Weights of a small image classifier.
Model: 31.2M parameters, 48-pixel images, arch vit, norm layernorm, activation gelu, patch size [8, 8], layers 14, width 512.
Training: muon at rate 0.0035, 10300 steps, batches of 64.
Rows from block 3, named by matrix and row number. Rows with one number belong to one attention dimension. Each number is 500 + 40 x the weight over the matrix's rms, rounded and kept within 0 to 999. All counts start at 0. Numbers have three digits each.
# q: attention query (model.blocks.3.attn.q.weight, 512x512), inputs 370-443
# k: attention key (model.blocks.3.attn.k.weight, 512x512), inputs 370-443
q.140:482501549563540439466514525420506510544563497470431444467485437460450440480538474477542495491481547521524508476423565525497351536522420504486533541540543446515507420537533637510516514502521425399490519553516571379497528543
q.141:487557474521453512468437587499504458501478462531526501534468428491508580482538563494472467583497566479532461496557540546477531394549476424504556509562567592591482450493484463454475555495558585556503478500467459524453450465
q.142:504512502443514540533448530516513482515466507567471484518438511491445525407528529501506438497441501544416429466540478516551554508517432592511491496514507437425477496546423575491441486530489482523478584553584514491390498521
q.143:471484484506504475475492479516551554545636529451507499524515550549546431480490530459501473532438519502492506511481491453499563532527470418535472467489538475469470506525487474517528532518583448471532489519474537459455464447
q.144:534547567554538450552415469462547474519547494458434494492431499474484389505423524480514498553532550496524528468485580485502447574474505487548468500554538535524481483457439527518534492482518491455503461533434508467523530533
q.145:483430436428537519453492425496480475481472523410552468471545498568571447494558527502445465504498463458517593553430486513493549534447560496456510465593452440552462551515468588567489538483458534487472450492552554526508449488
q.146:475513496504534525520559474483490482448471474468468536412507496522456517478518533484438510483521497445467495436422502553497504457553462488460495468476464468490506492482489466476528479571511528530460465542553492498461496570
q.147:538459469522503502488468524431469508479473497495474455514467478554504484471525524515473466521558513564505489496500498462547514532508491522489508484506546527495525471529447520469498476503558469484492485521536544512484455526
q.148:501572575497562539539470511517536503436502482463495495396469460530541451468539560419523535558513483512500458464444528482513428534601390567521523482510599408429511489493433547463503440464507565527466495550556557451439536534
q.149:461546567503476456517452483415532513477552554526507510480502436434437490400506491488531512530522535497466496485503534512532524435510507539506454520516478426511485473518531506489536440534567538402442476591509509465526454547
q.150:549540490463450440565473422519499574472545528521415505498545535472459440409445537508479510472507455545430494481467543522441496523457489450579442529532496461431512510539527506527464511539496433513545539517509452459455472465
q.151:576478398499477478452436425515417549467516487514504591506468466474568420550577497436475502512427543570506523485519523507505463547512507502499544496525515534524494492440566515486426574509530501528454419532554506505480547488
q.152:522535474536583466463495459489477499514570510482541519517553562501475517536468540557426434521532527578395492465520533469506556476460459496534523518479582395498476510473516394520612434460547506446508484458510558514530452514
q.153:504546629557482457465531580382560492512524514516439496467500467433432511563529512492473546500458517490450528534472574551491445558575379539463509489537560367501582496443443498502543486536484521535550515484510529480476538500
q.154:496558470519475418450488525463415484462479509474450490375494440449487464521476512458502495508484530515502450487506519437480521579483461480529499503470613431522558494461444450428558508514524479530475516469557482519437410549
q.155:485447490547567564472557536543531477519478498516563456472539493543586551569538583517451479492455465429529499579459487552528516505503469459524575476475530522526558470474540431508460500474503450527485504495604524544488526541
q.156:438436508479472562486489465507504487530497449545466518438523516481529541538487457452495547480489490509506534517505491561493514560480526463455509515438435504484492544507537549522456559477517506501555468426489418469518549450
q.157:485440440474514532476472415493488499477461511491493469499493487525461435510482406493452526483551470508495552488513409486492579440437598531532399503497466506497429537528525539512540567494457543519508481462500511560477455500
q.158:527622581535433490475516643459477472499492531535484494523491454461493580587483487498489491505419527470461508516568441573426433504555445501478483458492580450521584499442478403466519463444520512475519494475438553504533460462
q.159:495494522498518410459452583469520528436498492550469517544510527479522492566431542471509458547478458503494553548495429541532483514511514426462481514492475461583478525493419518510531457467513428478572475446480502567419465552
q.160:450557539508493482522504478473428535546567506475512458526558501550461501449548493465443525496471494485529481423456495515509497466555518420516470548519561530416418445556564480555450472505466467487506526510470499485509480493
q.161:474502498497503491429568527453499522470525513477508510463479514520547507556568458419485473544465508487511508501483518517539559481564522504485467512450482531528502534487486532479485505497475490513493491505489514513528514419
q.162:562385537512498561493458525512434478449487489505515498511513483515490524492506556552515434488476534511552531583514498505444421477507508511478512560472469413526405458478441440528467502490489442545481543495537469482497507488
q.163:509507501469541452468414583441459496495533477477500499492538568445505482414539493494408530480436462400483438556544523437476465497457482547479502488532498549526455505452486413525432471496551463484442497461523514435504459415
q.164:524503518529538525496522480509437438513544555498511451455530522490512497551509541517575495497522552468466542495476508508511555467523533432487484495483485502507536533524510540446537452522463516496526506459488479512483478508
q.165:463514490488489503520546448501506468499492556524491573477471529433520490505486545555503510479549560487536533473473477503566497564499504380500501483471478467493510458523516496450536478509412507541471528462515503524450517498
q.166:486503531459536532536463487524505505497478528494450537509534540452544413472537526515526477530494438450510502610528523551486530499449472594526475486516484433563524520527441561462529459547482547430452428488549506531473488539
q.167:488477499528524554424471482556495497423496508461562488537572562504541587480582536472455503539410443461450462543524512490468486474498533552490436508583408575495409454448616502621460530531513503533422464480428502476523500496
q.168:474549486501533479500500523489436434513519493536547431492516462559420524476531510464507579423395471549521482446437483442406467401498484501471466505451550468423463522467470473519469481484546465530627531530485493432541524540
q.169:469489501558541453518486465504495487375484502434559454460549544438465511545472491515648489460561524465522551475466495483494504545534482503482527509449512528520499503513448540521546486511563511496493491471429533508460525487
q.170:471451477450455524552556528468541469543535505464494577578475494457492551410483478528406569553420530467496451520471381558520547495495520532550436458538443453508471472515510462489447459609494532457511600481568504514493504593
q.171:454525410445535536474509510480570437554479557628421495506501450449495512497551480540532522439511515560590463498519497548518496533434481461452478486457545509475513539528566472498549481435485508484473546514466501479513467560
q.172:509563493499485575484518422529455483431486503456474543486505462491517528512511507482563485519541441463446539521517540475511520543549487517481458593508523477519484557557495499476536492532521451486490505513451523484490457494
q.173:504431485515514514463409487463493489483530493515494513533566524563562614485530532526436538535506538534487490543498534495448540515450581462566545480509483549458410521484463474441514469516513445530469477506559459471530482482
q.174:516502518463513515503512576459413507532532499491493515515528480513503410485500491488509525493477478514555426529498510474489517496449470464458497454508529553494550463513550472538480488474485541507535463472423560502551540437
q.175:494476564447496471517503477538517467476548509404511576458509476482493518530456431542574523508541521455424621456474509483507592535503528460565523527440506413433447502434450583341486516443573609534515400509546507631511501530
q.176:515535436504520538467490505516531577441485550459413408509531546526491457632497574476540530492507465594585454554464522553480526532567485406466596460521501480510570493522516430575468505524414550487506462470371504468446476407
q.177:469506537550442454515540511476549574538502496482455532517435472548527438473490466469458463497545519528561464499492530480546452534539469430489519557523581491430571463490541502496478450424507459560567565531541528458585490476
q.178:508546480535465484551498445543498463588534554551516550553530470502505519514551451465548532479500523466440534519481492466505522492502516540534514490483542544502482549524528522490573492518487456474474477530532456490513528518
q.179:437416467446516516509515511528494459543488552500532485539487468531557524432522476491464521501519552518516488466468497548493476529500496516530457549516539480456449441517538486482515504451490508536483533489423472502524517510
q.180:518526476534372485548541507534513476545523556539510496517500474556523403473552497474525502543584512459498511498469549452549477494483501524521459538481481514453495411523495492479477509489511619590427460502515523484558525455
q.181:516502553470501555508545555542558433437460515537536485472486485444504584536408508568568484506459487551505456448551495493478485518509449440495521514534497499544530494510540507480570510524481503532443478518394489523443458554
q.182:529585448463506518421451554531516488506508489493517448526521533520489463461514486487484405457481489507492540492478526515467426502450510544472481464494490467556559472529487485551541506510503504447502531470429521426503416465
q.183:505509477518509456554510458550493509614550414490471542457507437462492484460503493474464501516503506458504537532462489566514594536516530491471454460496540542481416518505563501504461515477425457459527532477549478432432477523
q.184:498518462440488474437438536486514546507498516529460511455441505492452453482465473487483465526495477554487460500481527521509485503488471526471530511552500518501555578472474529541449467543443507567504615438565495451566496430
q.185:451512598488492470540548421453497504589470471501542520543424453506486453489515458516465499467514518589518554410461448502514502542481458473568532596505578485462486517529502499464545475475523513584538548451563496520535447564
q.186:478492540438576523512499466475496445482524507478582460506537517494506529569564482530529511468497501528491549435486446461470495462495539475501549530448571591476430492445496516480551497494526460550482429502472489522458534495
q.187:458579533533439513505525500468563567493425525517457522564509497499529524496479535511417443524523487477560537451522477498504482516537446538510509542469596544532538425462486501488531491499517456520513414540411500468544453429
q.188:445512494559481529515533544438556491548484459513525472470485481488540562394458511494459501500585547435474465529489466537511530523450486558545469483516491454465526496587536438471525473484551514495500488496525517504550439533
q.189:452526482517526487552484567410502517490526483498439483477466583426471525456505481463465482522555463403482443568554511459549471474498475509473439496483522489514469550549561528439516498554473460502478435480507575460533516462
q.190:502438510557565513484431497538476479476482438475484485425505536431525577554424485552587425474573496422537595574542610446478434515447498514443534479453475449518472528458475568437605489495479455483520475549487557435459485492
q.191:536438559589549551457422514487484470539525490470479505511545520551592571420479591539491494596488472509525464516529474510480484462438450529478483514555533504465439520487526454513457494534480461527512548432559501516572485462
q.192:461508535506557493490522531455500497505520461479462492462443499477487448515464553482519467512456468534437508496505516522562431521471445464476554533506462542525480487496563497421500499548471540515519496542536467483589460507
q.193:505552508503524487449585571481581503503521513504506501537514487515493456530494482559539533505451457500498518461506529482523437554533540486530532516523426574527487530568489485485545443498472549524501473520485486554500462522
q.194:535514512429471476519514473482490533463489428434431457482493504526497521542525520451518531569505499459492420568530478511513474471493587521504478525426488541587502517506498497480466483511508461503486468387479459482424457508
q.195:513533577460478352543570534483553543415504464568495509523525509562539494561484458462552477499519489421502551493575529503555480440524513445566451520485494509534530473528483438490516407523496569521535507481415486494531461522
q.196:571561487475524494561476479469517491412541483548464514468520529480487485557472483513477522492500455502502480526518452515460499560522522511494545526446564449455486541475515509482520530543483495546506506490538479497474533552
q.197:524503478491506532480457556566513535541400493465574505535489442501493550460526527483495458513472514546512482495510481458478517567538459493547511452487448467437560478519491509509539541439509502546469518460554476427463465499
q.198:491427495432545464481484490562453487528559529444496455447538501499539429514515475472516488438530437477466554479458484470472458457500465509515504505455565437510434461502500533577416485483471439544520522532503564562526543487
q.199:493446473492440443518408484510490481499526494493473556534509538453444501526475473572441492473518524521513496441525497537491488541435529523474511517462538469483495549533510543528442563501501469469493515485563449506472563523
q.200:405439536538418546448517479470484408503506508535529494499502522478529560462555539524412525495461453480495459469492495557468507617503473446516496422481522467435500560471488494537512538489514535463508517525574560496484547487
q.201:516509506536482517532505508475482490498550504533500514500493483509518539491551517526552515443501532496462489494525488533480492481506519497538489536463538482512411502506517492486435546561436542497513509537496459539539500504
q.202:495495487533481488400568476501444419537580459482493454502545527511561525520560513520487551502531513513491460473514540476461544477465556526487517502497539498512453554499559488474390498499499449426510482537465537511472571488
q.203:477486517491498465466501450560570555539477470434478518478489486555503453453488552484518469529501508471515545543483554510549505487490557520485496470494477599549511469467417477511464445478496439476514506411455472476530489494
q.204:560538530504524454501475488488439562412534464539479427511480455558442552576531527520429519577552543602486530504476445504550482334489560426524497505472468511547510467485487447460500549488522442594479402544473492494488405454
q.205:456392516481429559444529519487422432532484521491571469547474482510488537481569491539486522496471488532416520516444482480476483528546419486467422516419509441496431431483477469483484478484533549501511516499498564502527550502
q.206:535514498432488504508564481485525469511431467517586535471523544458538552472554497526518475528539470481521487466503570508467550507525507534474494486508520478570465483508444487499482466468511540467459579452522550514527521476
q.207:475527497526522496505492473499505505487483454589489509498479477499475472516483430481512500518478495452558572488464520560566473501407532461473531444567510472535493502501451511514528509537486489465499538485515452526533497506
q.208:538509497521551571493497533449526483497513553529525469500441469536494485474468477459490458503529533546455486533563466503507429515556456451529498494541437502478487490525483494439511520433475559520485504494490466422415420525
q.209:456528488521506531522554529477484482523503602490473463480494556491458535457537508461439453472437495500526434514478475516471476518523490477506509509486506532540450475535456550449474514487475484569439468456523543489457521492
q.210:531461470525515538460471438458506508469494516498500521488506465531455541544498534539524488494431468481542558499549459502492526519443496504498538492411522443529489497449525492526539462478391463481492495504500408512494506548
q.211:554511483488522551474509508474488435479545520428507470512476497519454552510491466535512572530522530509534505472543508460472599469516493493504529489519511430492485529495515492498522499484509481523448459469464484481416501486
q.212:577497477463540429515562491551535547461471525477475554462456573505510412481493500492463483483509489529511416451484509537460514516515517483518510464501514501544476537489494523497504498514474535550478497488515549546459539520
q.213:531535518518433488496527571452496474471504443567530513500508559529527479475521485525535517492515483495479515476476486511531524506485536514565544553450496487543544559458548505464577516469546451456489461509546492457429504551
q.214:405480505582508575463458546525445474538519461447515409477475411444533524495517522402506473521466485482470477542459518444489473527477513511506530487471502472418432511531578511468484549475537468505485524527556484477481410513
q.215:502483519588444528466545515487497452503547475525513523528494506520488469521503458474517517477542522424501513485501565453520512490448526527491496480520591501510453510540509530488484514550480521449529497528530516539529504494
q.216:506517544507500504488476495546464499472540462441510496513557551532541506577509477505473485514514483490549545501526529474500527483503534519508470505542547473514506527547565480502510503540503442467493478538475486483502472476
q.217:507484555411529540519562495560599474478500541422457505463525525492514418528509444506482421517515429455498478540545528507509464585535506534520471464420505489485428422512432484455531446543534556536472539466552600509480533511
q.218:577506457487517510527526587466488502540492507587556465543508515496516520431485487539521554540560530529544500565551483508452538502558516458486460543491552506511501498520429499503495457450602514541538541488477557419507511501
q.219:502493467498444493527536429548479505558491543501471500508481483494527529543518507476475459495425558522559478498509542455485514570517525563454482456537487536426540517496548511490432458569453490426484514493469458504439509523
q.220:475504504449551530514480417513502520508517459520517580523566566470577491536455543531474439473495497443551458572537544535452553529513515537479455539534529480476517519511547525481468540500457493399481492505503470465491460461
q.221:567476492454494534504485404520482501509446430475530566488539532428534474441549574485528488475547458580520428528509493507462565527512475520493524547446503461479520547428497487580510546466499520560530485477499482534441487501
q.222:553501446500485523462572470481437487460473477445492439518474484503504562467572519480479568438506511471512366506489486424416535510537528503463485421525494468510509499484507456552412447443507470514536467520535517513470454487
q.223:513487527412471430584495526427513501466461559567435498579434507495447523466510492442463498515533490496492486578477476474524413422496463489555458511452480521606475417496480509515493467505521572584523533538514520472504502528
q.224:504486540419517484501495498550506406488463509593533561456526545502447557520487471496518492494454534526550520579466442486495461484499460539417554449439569458452415497550457544509590551514540492458579490498497457512421494475
q.225:478516454482508528519476525509470457488444486553575581569521497471468473484489494407495461550460499543472495439463474535502534545506454556502484520484458424507591501521512496569522535500464465509502530557518519570406525453
k.140:499505506531487478535478557577538482576517437459534479505462512504553487477493516422503543540543400455537539504575494507516501528516468500451449447493505541568521511509573438454455480496506461585545486454378536519447508429
k.141:548506463522527514454583517483535494533525601509559436519535573503472543502484526493514524450507492441414485395516547516540422497497549551508533498448486524454490462472401470465514521521450546525473555484568461464471435542
k.142:497503497547493461569438508511491500469501543517535507539550491508519506528532585547543516446423512423472493568590440535476474477539525456378513579471534478519482561444512336517458545421510522557475478516482479495511552552
k.143:472481475557524527598387509497524484497465499511488504525445567471479438507477540491494505555539516571553515587472513501499498464507444512553469447505471550511463513563513541421546448504409489576595490461474524551478517427
k.144:486512531478502410466512565540473425520495451475519454482450524454528513517478413456525481445489436487461444412457534486525482419497549490522571471514524567575492461443491462485475494448524579529476460482473511618476470510
k.145:510482461419487522478586415520514522492520499383453419479493467559525445548512407479469481496586556575472520505522443470535388523468505476463538431455436536415547496602503569445565513555540489403538544467577503526566512538
k.146:519458528574484481516513515461498488487478492405528478587584492457504502546497527504465488451521488472447482530574498461480504552476454465492532468491463469493528544468464523488535615459546515376495510490467470451486486498
k.147:487485461526505538476516506587505494449424477538461548509510480530476495507461480502466480472536488476543454506469463528493481474509504424508514537507518518521518489479442474494550530485489482505459458553496498530488507488
k.148:493556524507473494527420480472445485456432534526456545491489431542448448534513432554561469525494553549501484505536462591549571506463536479410514462467472518506535520466518500460556493519520508435510490547538410514492516462
k.149:500447551547468506394564536480476520429558468460438523536501508513498472457570459429506513431480554506484480506470510491457472560525476524471512526524538460465560541539504468449549485542525448528450504493490494530530452478
k.150:467510566500483497478437492587521484524545608517574520529485552524551529499584510492553514476468486516452462531543533529491476509553505501440454515572532461527431541550521445529457422512475533490525480425518451534564514529
k.151:492534462471545539537560411522518505464436485562501512497468542522502592474459522416463447449521506495497520493461438465411475502580528546506569478457483507551463500512477455520538528507377533539503617487498449412500521463
k.152:473461533495522522491430548522570503482389470407482514549592457514415520536424482503477485534496553532537498555467513463485399469487470507559536476519549459522438504522476535528449554502497539520480449563458520452485535533
k.153:489532554487452480535465491447560433508439448374487485479488479442438517465524431491455516517499442571585462476518451460512530437535449558473451471524561498531512507507531488498475424469517462448549499512435526549463505459
k.154:441419532571494571490462606498452532562463548553559534557544492545498546520497493507498536486505497524444508607465508474402490521543404492476446528559591493465442505440525546516507470484519505542522503494470510532508538464
k.155:528498488483488540523519490485537496451495536507496530520515445534562445544443513497511521616541598505517489444445486483493458568435547456573545456458494501437487500538494530481524501511501471461525531509497485413553480516
k.156:497569534473513448568502420489519482510542459454526539437477508427443523493496449542524510537513516478527485463554520493428528507492533458527495537438474505528456497486507543476462505487500495516492536502518492499481530536
k.157:498490490471475555541521484571472539519476439485549532536481495503506524519418526538512469537571515538541538494578443498420449530471514524443577543519520532506554501491495482491481575515519526504448493508531541546501543536
k.158:577481537486491535453576496483556488541481467488471459424505481562474444479406485487510456554490433510504477499483472442573567418508447572471424429464521425491497495453469548520519458543489458449532497531569552451453447418
k.159:477410549503481385499556556531439507568449570503517472473565567524484452520407468559486468460456442491467585424528429477496430465498488489476523482478589609448594536421521478496497501505527530444497424477510575575536455584
k.160:524434524488473536481428510560456503514578460502499478453455532493408470505453549479438541453421459542488536440551453513520528491512536518445445532450539449546546455508537522505563508436430476549444525502446439490513490490
k.161:496553455512522579422471513498573486558501534498512518430554515537499456450440528524540503551540494510434445461457501528535443497481479471513551494503477514457546505480499513507502492485508497474513531527551584539516533433
k.162:533476437485442534551485445541481471456539507542527524418490463453511521534505547526467461470546491526475525546469547496539513492560549507512476512597465462505486524485577480478483469554505479465483529498503510476498523492
k.163:550491482555566533487436429535508469454510472484460473460428448436579500521462526465575485485514546510447541528562492488498430606486596530534511470537488530551523486465561544448540468502409473547492539470407509464531495589
k.164:565535469477484601483536556500539493506506488456423477451543538567445481520495521504500501530451528456439435522552481542528440473530494480492461523524489466448528499537461526544507504519452454534461538483513547492531500501
k.165:468527483488547465420510484511476495503456472539405514507515474485439542541568507500501538506525516545496459492490507441461451423479467433525544529473465477474499498463564453453456513496516537509519519489522494469540509483
k.166:436490491577486465530576467496559520509468475476510491505427522463497485526521467434598512574522556484466558530521452459489503483507474481516506413518498555492524404491453603468455480420536482500533452502461527458591499590
k.167:496487472452493535470550512493491482506492473416462499489483537519446473491543550477504540523544468505503499513544509519538450488465481468541524526420495528444481415506534562462460517521489455512582535506523551491507518469
k.168:502489564555560485501507541500531522470485554527505478458484535491493514498527528531485505470399580531442462482507435466445513467522495589500528570420478489524544465536486502506485572444463424483499521546536456582507521578
k.169:559536450431501550513456476509561558529530493550468497514516496572501452537506570509444522510498508429525483505604585501483569517460553472538508512542522546461518496555461490520520508544504456527509495510584505532492455525
k.170:499518505576517464516562507502558529434441527459627472438486576556484505518541461513436545541513492576395589571423405499519504405563437527563575392451480555490475371518560521538454482409473496551548491456610451536612496486
k.171:518437521523535504504540615476440460482421505551503479510494481523475569444548429503526479510479590542505510563424417471514469460408454552514484468482490506570446536532520495466411616464488488468556465573545446511494442495
k.172:408468455407505522455484494485517585565501541447475523570505528459458499491509450432522486481392562524588542429572445551537527479535472463448492499465481536494533491560403515459583494495522524432532515439476469451529492398
k.173:542428503473461652456437419471409495465472496517478505419546517523534456535502535467506495427497424443559501514500579487499591519490513514502494482459468488517505511466435474509567503608501521462520517490520511479454461467
k.174:430518507633561439496524498482506512500534490507550476502466434469505446494467512449491484443465498550515531504506507494466437562481483522540523493514523553438513502496491424444526548498566561536461473522476507455415463461
k.175:478571530430514573459517446527508499571482555527502556545544577537508538480501548586464569584410489452475472474503467570502563502587502523504494492431508469465545574470423471553444446454484493484426467454539500572520474532
k.176:572500486472513533534522544526576531511504454442447450518419467510405439598509503504422505504518565527505526474641505512538494512483484492529572535507534437535521397596501472563457501474491453516480468426594543509467462564
k.177:490474496519480524480482495502455474492537499488527501510503438484436533503539511414509485473560474506490535452482486466456520482480501536492464508423546437578509483412485469450559512470529577526452460506549436511468508415
k.178:460520538502508490522533521466468485530537553488430499484539450532539407431532434441578547508490517505482462513421485502503512556569469500495538485508442568486488506557452469426532532501562493484518472487468506494551469536
k.179:488440482539497467522489490517459499529491452406446470546493549510468526506536451449458522500449540479517485522497410460498446433508500580456523514424506427545448549480508468502480568511530513514532534520449530480478537497
k.180:361467475513498409537531466474413490542513489462524533529506537458537498533496444471566507457487441507479534446415507427434442451463458481479457534533532454477504490415484457505522510468591556515492420520474579437485497518
k.181:557462504453531505539491530491536526465428495489502485529464478506427468507534467501499470530464506510553509492527481517502472505500515400499511451519515497439473453480451444588445452618507534484566492513409558456500495513
k.182:520496506450551522497483490467489517460469385461484442520466457447564524490524480538513461564484541483564474511545460477500438535555504523570484526428560479501472505521476529462512501517458496514553557476461467480502474508
k.183:527435497486527498519572469495435436479435517439439516514482539564528524530612528476525514508514530494405550543434440501516467457467464582566558540437441450575446478507520509385506564484512419567494548480558471586546460473
k.184:549549525561568482565506575486479565476465535488576480501559499483546489521536569482516421469499456533462434469520609475488501503462500379609492461523543493511518486434558479487476463544492573472446528452462483511456571477
k.185:520463524529489439572470477520500593502470487543554501545509520532504541490530485504552510461429491472493531485470463476448536432510513590515502491430563444608476518458461478522524523494507577507430505505484417471470488502
k.186:497487459443487481498527465528445523545458504544496467567546546533495450470473506496486503445469525462518420561506532500467510566493527532546472535487438541438429499568484509532475536509513480500497464562484538528511494514
k.187:425492535499449449493437398417469510497517481496492526478490490448464514464459462562506475530527453443456534483487478451515469561522565533485525474475533555498473510502525458525501499432466533527635454524532505512461485448
k.188:530451514519500479514479453484504518536477490481512494496460528520471547504502440555460523530471472498477560503475414546542526444513523547499436495477510451565477540448474484505558475494460529530476461549532479501480514542
k.189:532463468579489443525434491529529497476503521529507455501511488539462522495518452440494471470466483571568547465523555498582563508489504531439451501546520513538555485510492542468518468568438499501466511529411421399481509482
k.190:561534507445538515487476458518542501448492456517464503506487438498514501547588479498489451552500535491510521509578514526530535489535584508438478549485469481529517552468471529444489484561441466458488547459438515492561556562
k.191:565526470553489559553446476473526515503493483500542501459510535549503461501441554504509455544512505496459481540550529496530485456547541472470531444550552553469498553479554563512495474509508475518465527547466524463547537504
k.192:565471504447492541490543492509507544543504513568504542497445455499529457392507478507469469507472530504476505458528499465497489490451513480481484457502479515474422482487473455508560493514486562503529525499451468476491495531
k.193:560548486515534521455469538529474548521535525482526442527453518495578496507465567444452459525500511494478476507470520474403463500508510485582465462480493503512492476493535530477530469514479498542556528479499433479513538524
k.194:511519465483512492544437508477406504474464459535487472446416446500491497534473521462554595470553525560520448555474484517499454536585564457530472581530536573511516516497511427506492473504477493498455439496452538521568534559
k.195:443589471466469485561458459578463589463524478540395456396435442488501515624472509509481538477422539495587550554479532531475480499559531482482587500577479566576518498567531571432527441491432440481486469409519476483526555532
k.196:527442492471504489496563491479488504496516560501413548468488484483483516527548494481489524512484575444487485507504445501494415517482507517524520489510521487500545527468462499446517497506561500537448455500460466506501532474
k.197:497503512548507533493455530508508500520451481502497493517533492541501464492527548512479480514526522541499494476542492504514495405476477518518479494528522505453506455459438517511458492484441518518562480531562487536494463517
k.198:477523485453429428466503507629489568441516482472491534481502447536528510545452395480540541509447530518568512521520516479468507461435497448416509487545422511513521436577490544478554483527487523511408468475558506506537548503
k.199:537411510473422505501475508528496471504480518496498572552528513466490488451516503489508550514462444499431521499508437571518474490550597476477518488525468447477551562459476450517522462476611513501488495502503457501516481496
k.200:490513534476518624447449535527531500515498461473446503531521504507539499433509509498442459424535478406508547509434528498533614530521505583525456480559520434455471535538501561561451473487488463505625486521478540542513483484
k.201:468515490512469535449511501525530536482546475481529536511454460562520585512468515466502470500450493442489524497576463466504452551518547482511518485487530551538488511459481488508528511524437494484487455420484475479542482551
k.202:447515488501458539489507519513500514553474515515496510514472544478474607486468441525494543521491432498484541569515466522537528569542511544522495535505462549547488544522569507467500527501446495432453498447471523514489485486
k.203:538541494529535495539466512475406506454523538477517493493515530501463440452447473458604517508549464555480537471530564539504522449505539466467501553426483511515496472482538459504460465449494529455506532517480450513510525516
k.204:465496482439573478535502412510458491471584543572533516417447506441453547538600461512458559535469539554501439453554420507498412467445457531508484525470561509535512572547524431451528493520422486586482448530504448494453501500
k.205:481494513508415496434455522506529533501495491469532471548521516553474550464459558525455496511541563546515561402506569561536501511495526503525484476525517462527483488483501566537498536461525519495469513471547489554473449478
k.206:508566501533470463506594540534502495491539521436463477542486518549497447521431520464544498497503514438537569496523536517455490541528544489475486468481465517565560497446477495523462520448515518442482532462494483502483481539
k.207:482498488449454577541446499511497513532470465485480462473522485472505485501506526486483485508496488549534499476473497513500475502570538543511499502451500508480504492551511512487491495521446508471539521483515496461505519498
k.208:491475455513562443526525494477509476558491572494523506559507492538508455493538523521512433531576541549504457466452513507465508467521436516519458460533482515448469532491428527559516529442493491470570505486551517532488511515
k.209:557550481509561471488494533465448500538535552469566517515507565524520506510443492501481505510520533503466449489553468477514512475506454495565450513471521448523447503483516493479509485465555519553505553471540472525466504473
k.210:508466477523436495509479559431481435544505473496528451522540500503496502456523529555465457576551419531463504503465529505520481535545555550467517525455462462490467445522519459495455551446579515493479498439519446536505498487
k.211:530520479500438476481560485440496462544475539512502484545519498440454559556511548575498471514522569526527504457476522483525484507552438588504531544445494466529533467497494465464568506491496467464477520465481511494464475535
k.212:547542523494525416439569528506459546482615567531412481539535476512554461494472481480561512521478452485504477539552453445495521514454507476534463483492473490483585492494522483475548506512539534474467469509506463471484514531
k.213:433481494506463556495566557514513426577460490514398528467502475473468519483535519510452492423498458430578593539431449471525452519525520538510536481464487523477514453546491488484530534437495499490472458407461522532513576510
k.214:515471500474542579474462523408538474559414488497531515502456474518492537454532446470439424450519534508484440468490481476535524443491482572569476486556485509484454474494486483568500572530474546500583548504457629529552463504
k.215:498577504471501514471523469511528543504472535516459487495482445445488502479514572573467473490471466461499491508501460513506566512484521527509532483523426487529518480501554528469496484566478467420473499480446488440518514491
k.216:529537483455449487460586483526460495479541487563479528536445447454482542524485495541509479479476515465463531551494481447561509528479519515499553531533464445489510507471531513498520490565484498498468436478466487491503505475
k.217:537504530481469430540577524514453544476495509496359417472534473472488521500462507520509500479540454464484502475528473461477548499471469507484489447532449505483558494484452456500494511516529497498510490518477495486533551552
k.218:489473513492529470517501470499544486484431534489495479479528556568456524562482505503497641514522542445527482468461572491490536474536447483514485483498513480508462499478501500475502494492500458561507502469517488524434458487
k.219:473450538534562559542490514439409478541498489411493472475529470435472508442435484484465474534486424537461497536531461496545564530490500487509476526518480504520476568488530479489458496426518545461538526537524530494492517476
k.220:480489495557485470529544494492514486461462507547525559528438512471531515478483487511525474479477538523447499527490490506554511559501517469472548495544474522526486558470506467505490490494530518493500575499427496486523481424
k.221:504524521561465469496466565551472502494536459545500468452501456518469494476477512442560540512521524474522506474508544472499497518483546443460516472527564540525588496476431454564537451496451468534452424524480547514514519514
k.222:514579456512543525473455536483442465484420473465568501576472529473508502508485490511463518511552605487558514573489592575504568547505560527584501589514514566496505550513559529532495552510384493474452539463559529553429425466
k.223:497506467485539420496534427596476488441459504515496471445478459578530463576463558433536646506517576477556503544465578532398440544485528431473497505483537558533505520514465500534486487486531483557456531433576498490487484587
k.224:461499430484546517527505464466463522542462496556559485536473472510551545428559491461460455495528545488507441598584522529417475524405477485458486497450488507524545539439553510542516524493554526505522522475541467464433515540
k.225:482563510528447579514561498573555504515471568605504513504511520530504510460498485505538418469400440528579455524563568516478433520502394517472477515576523589521564498456511530487519482478531544426491474535433526453473485560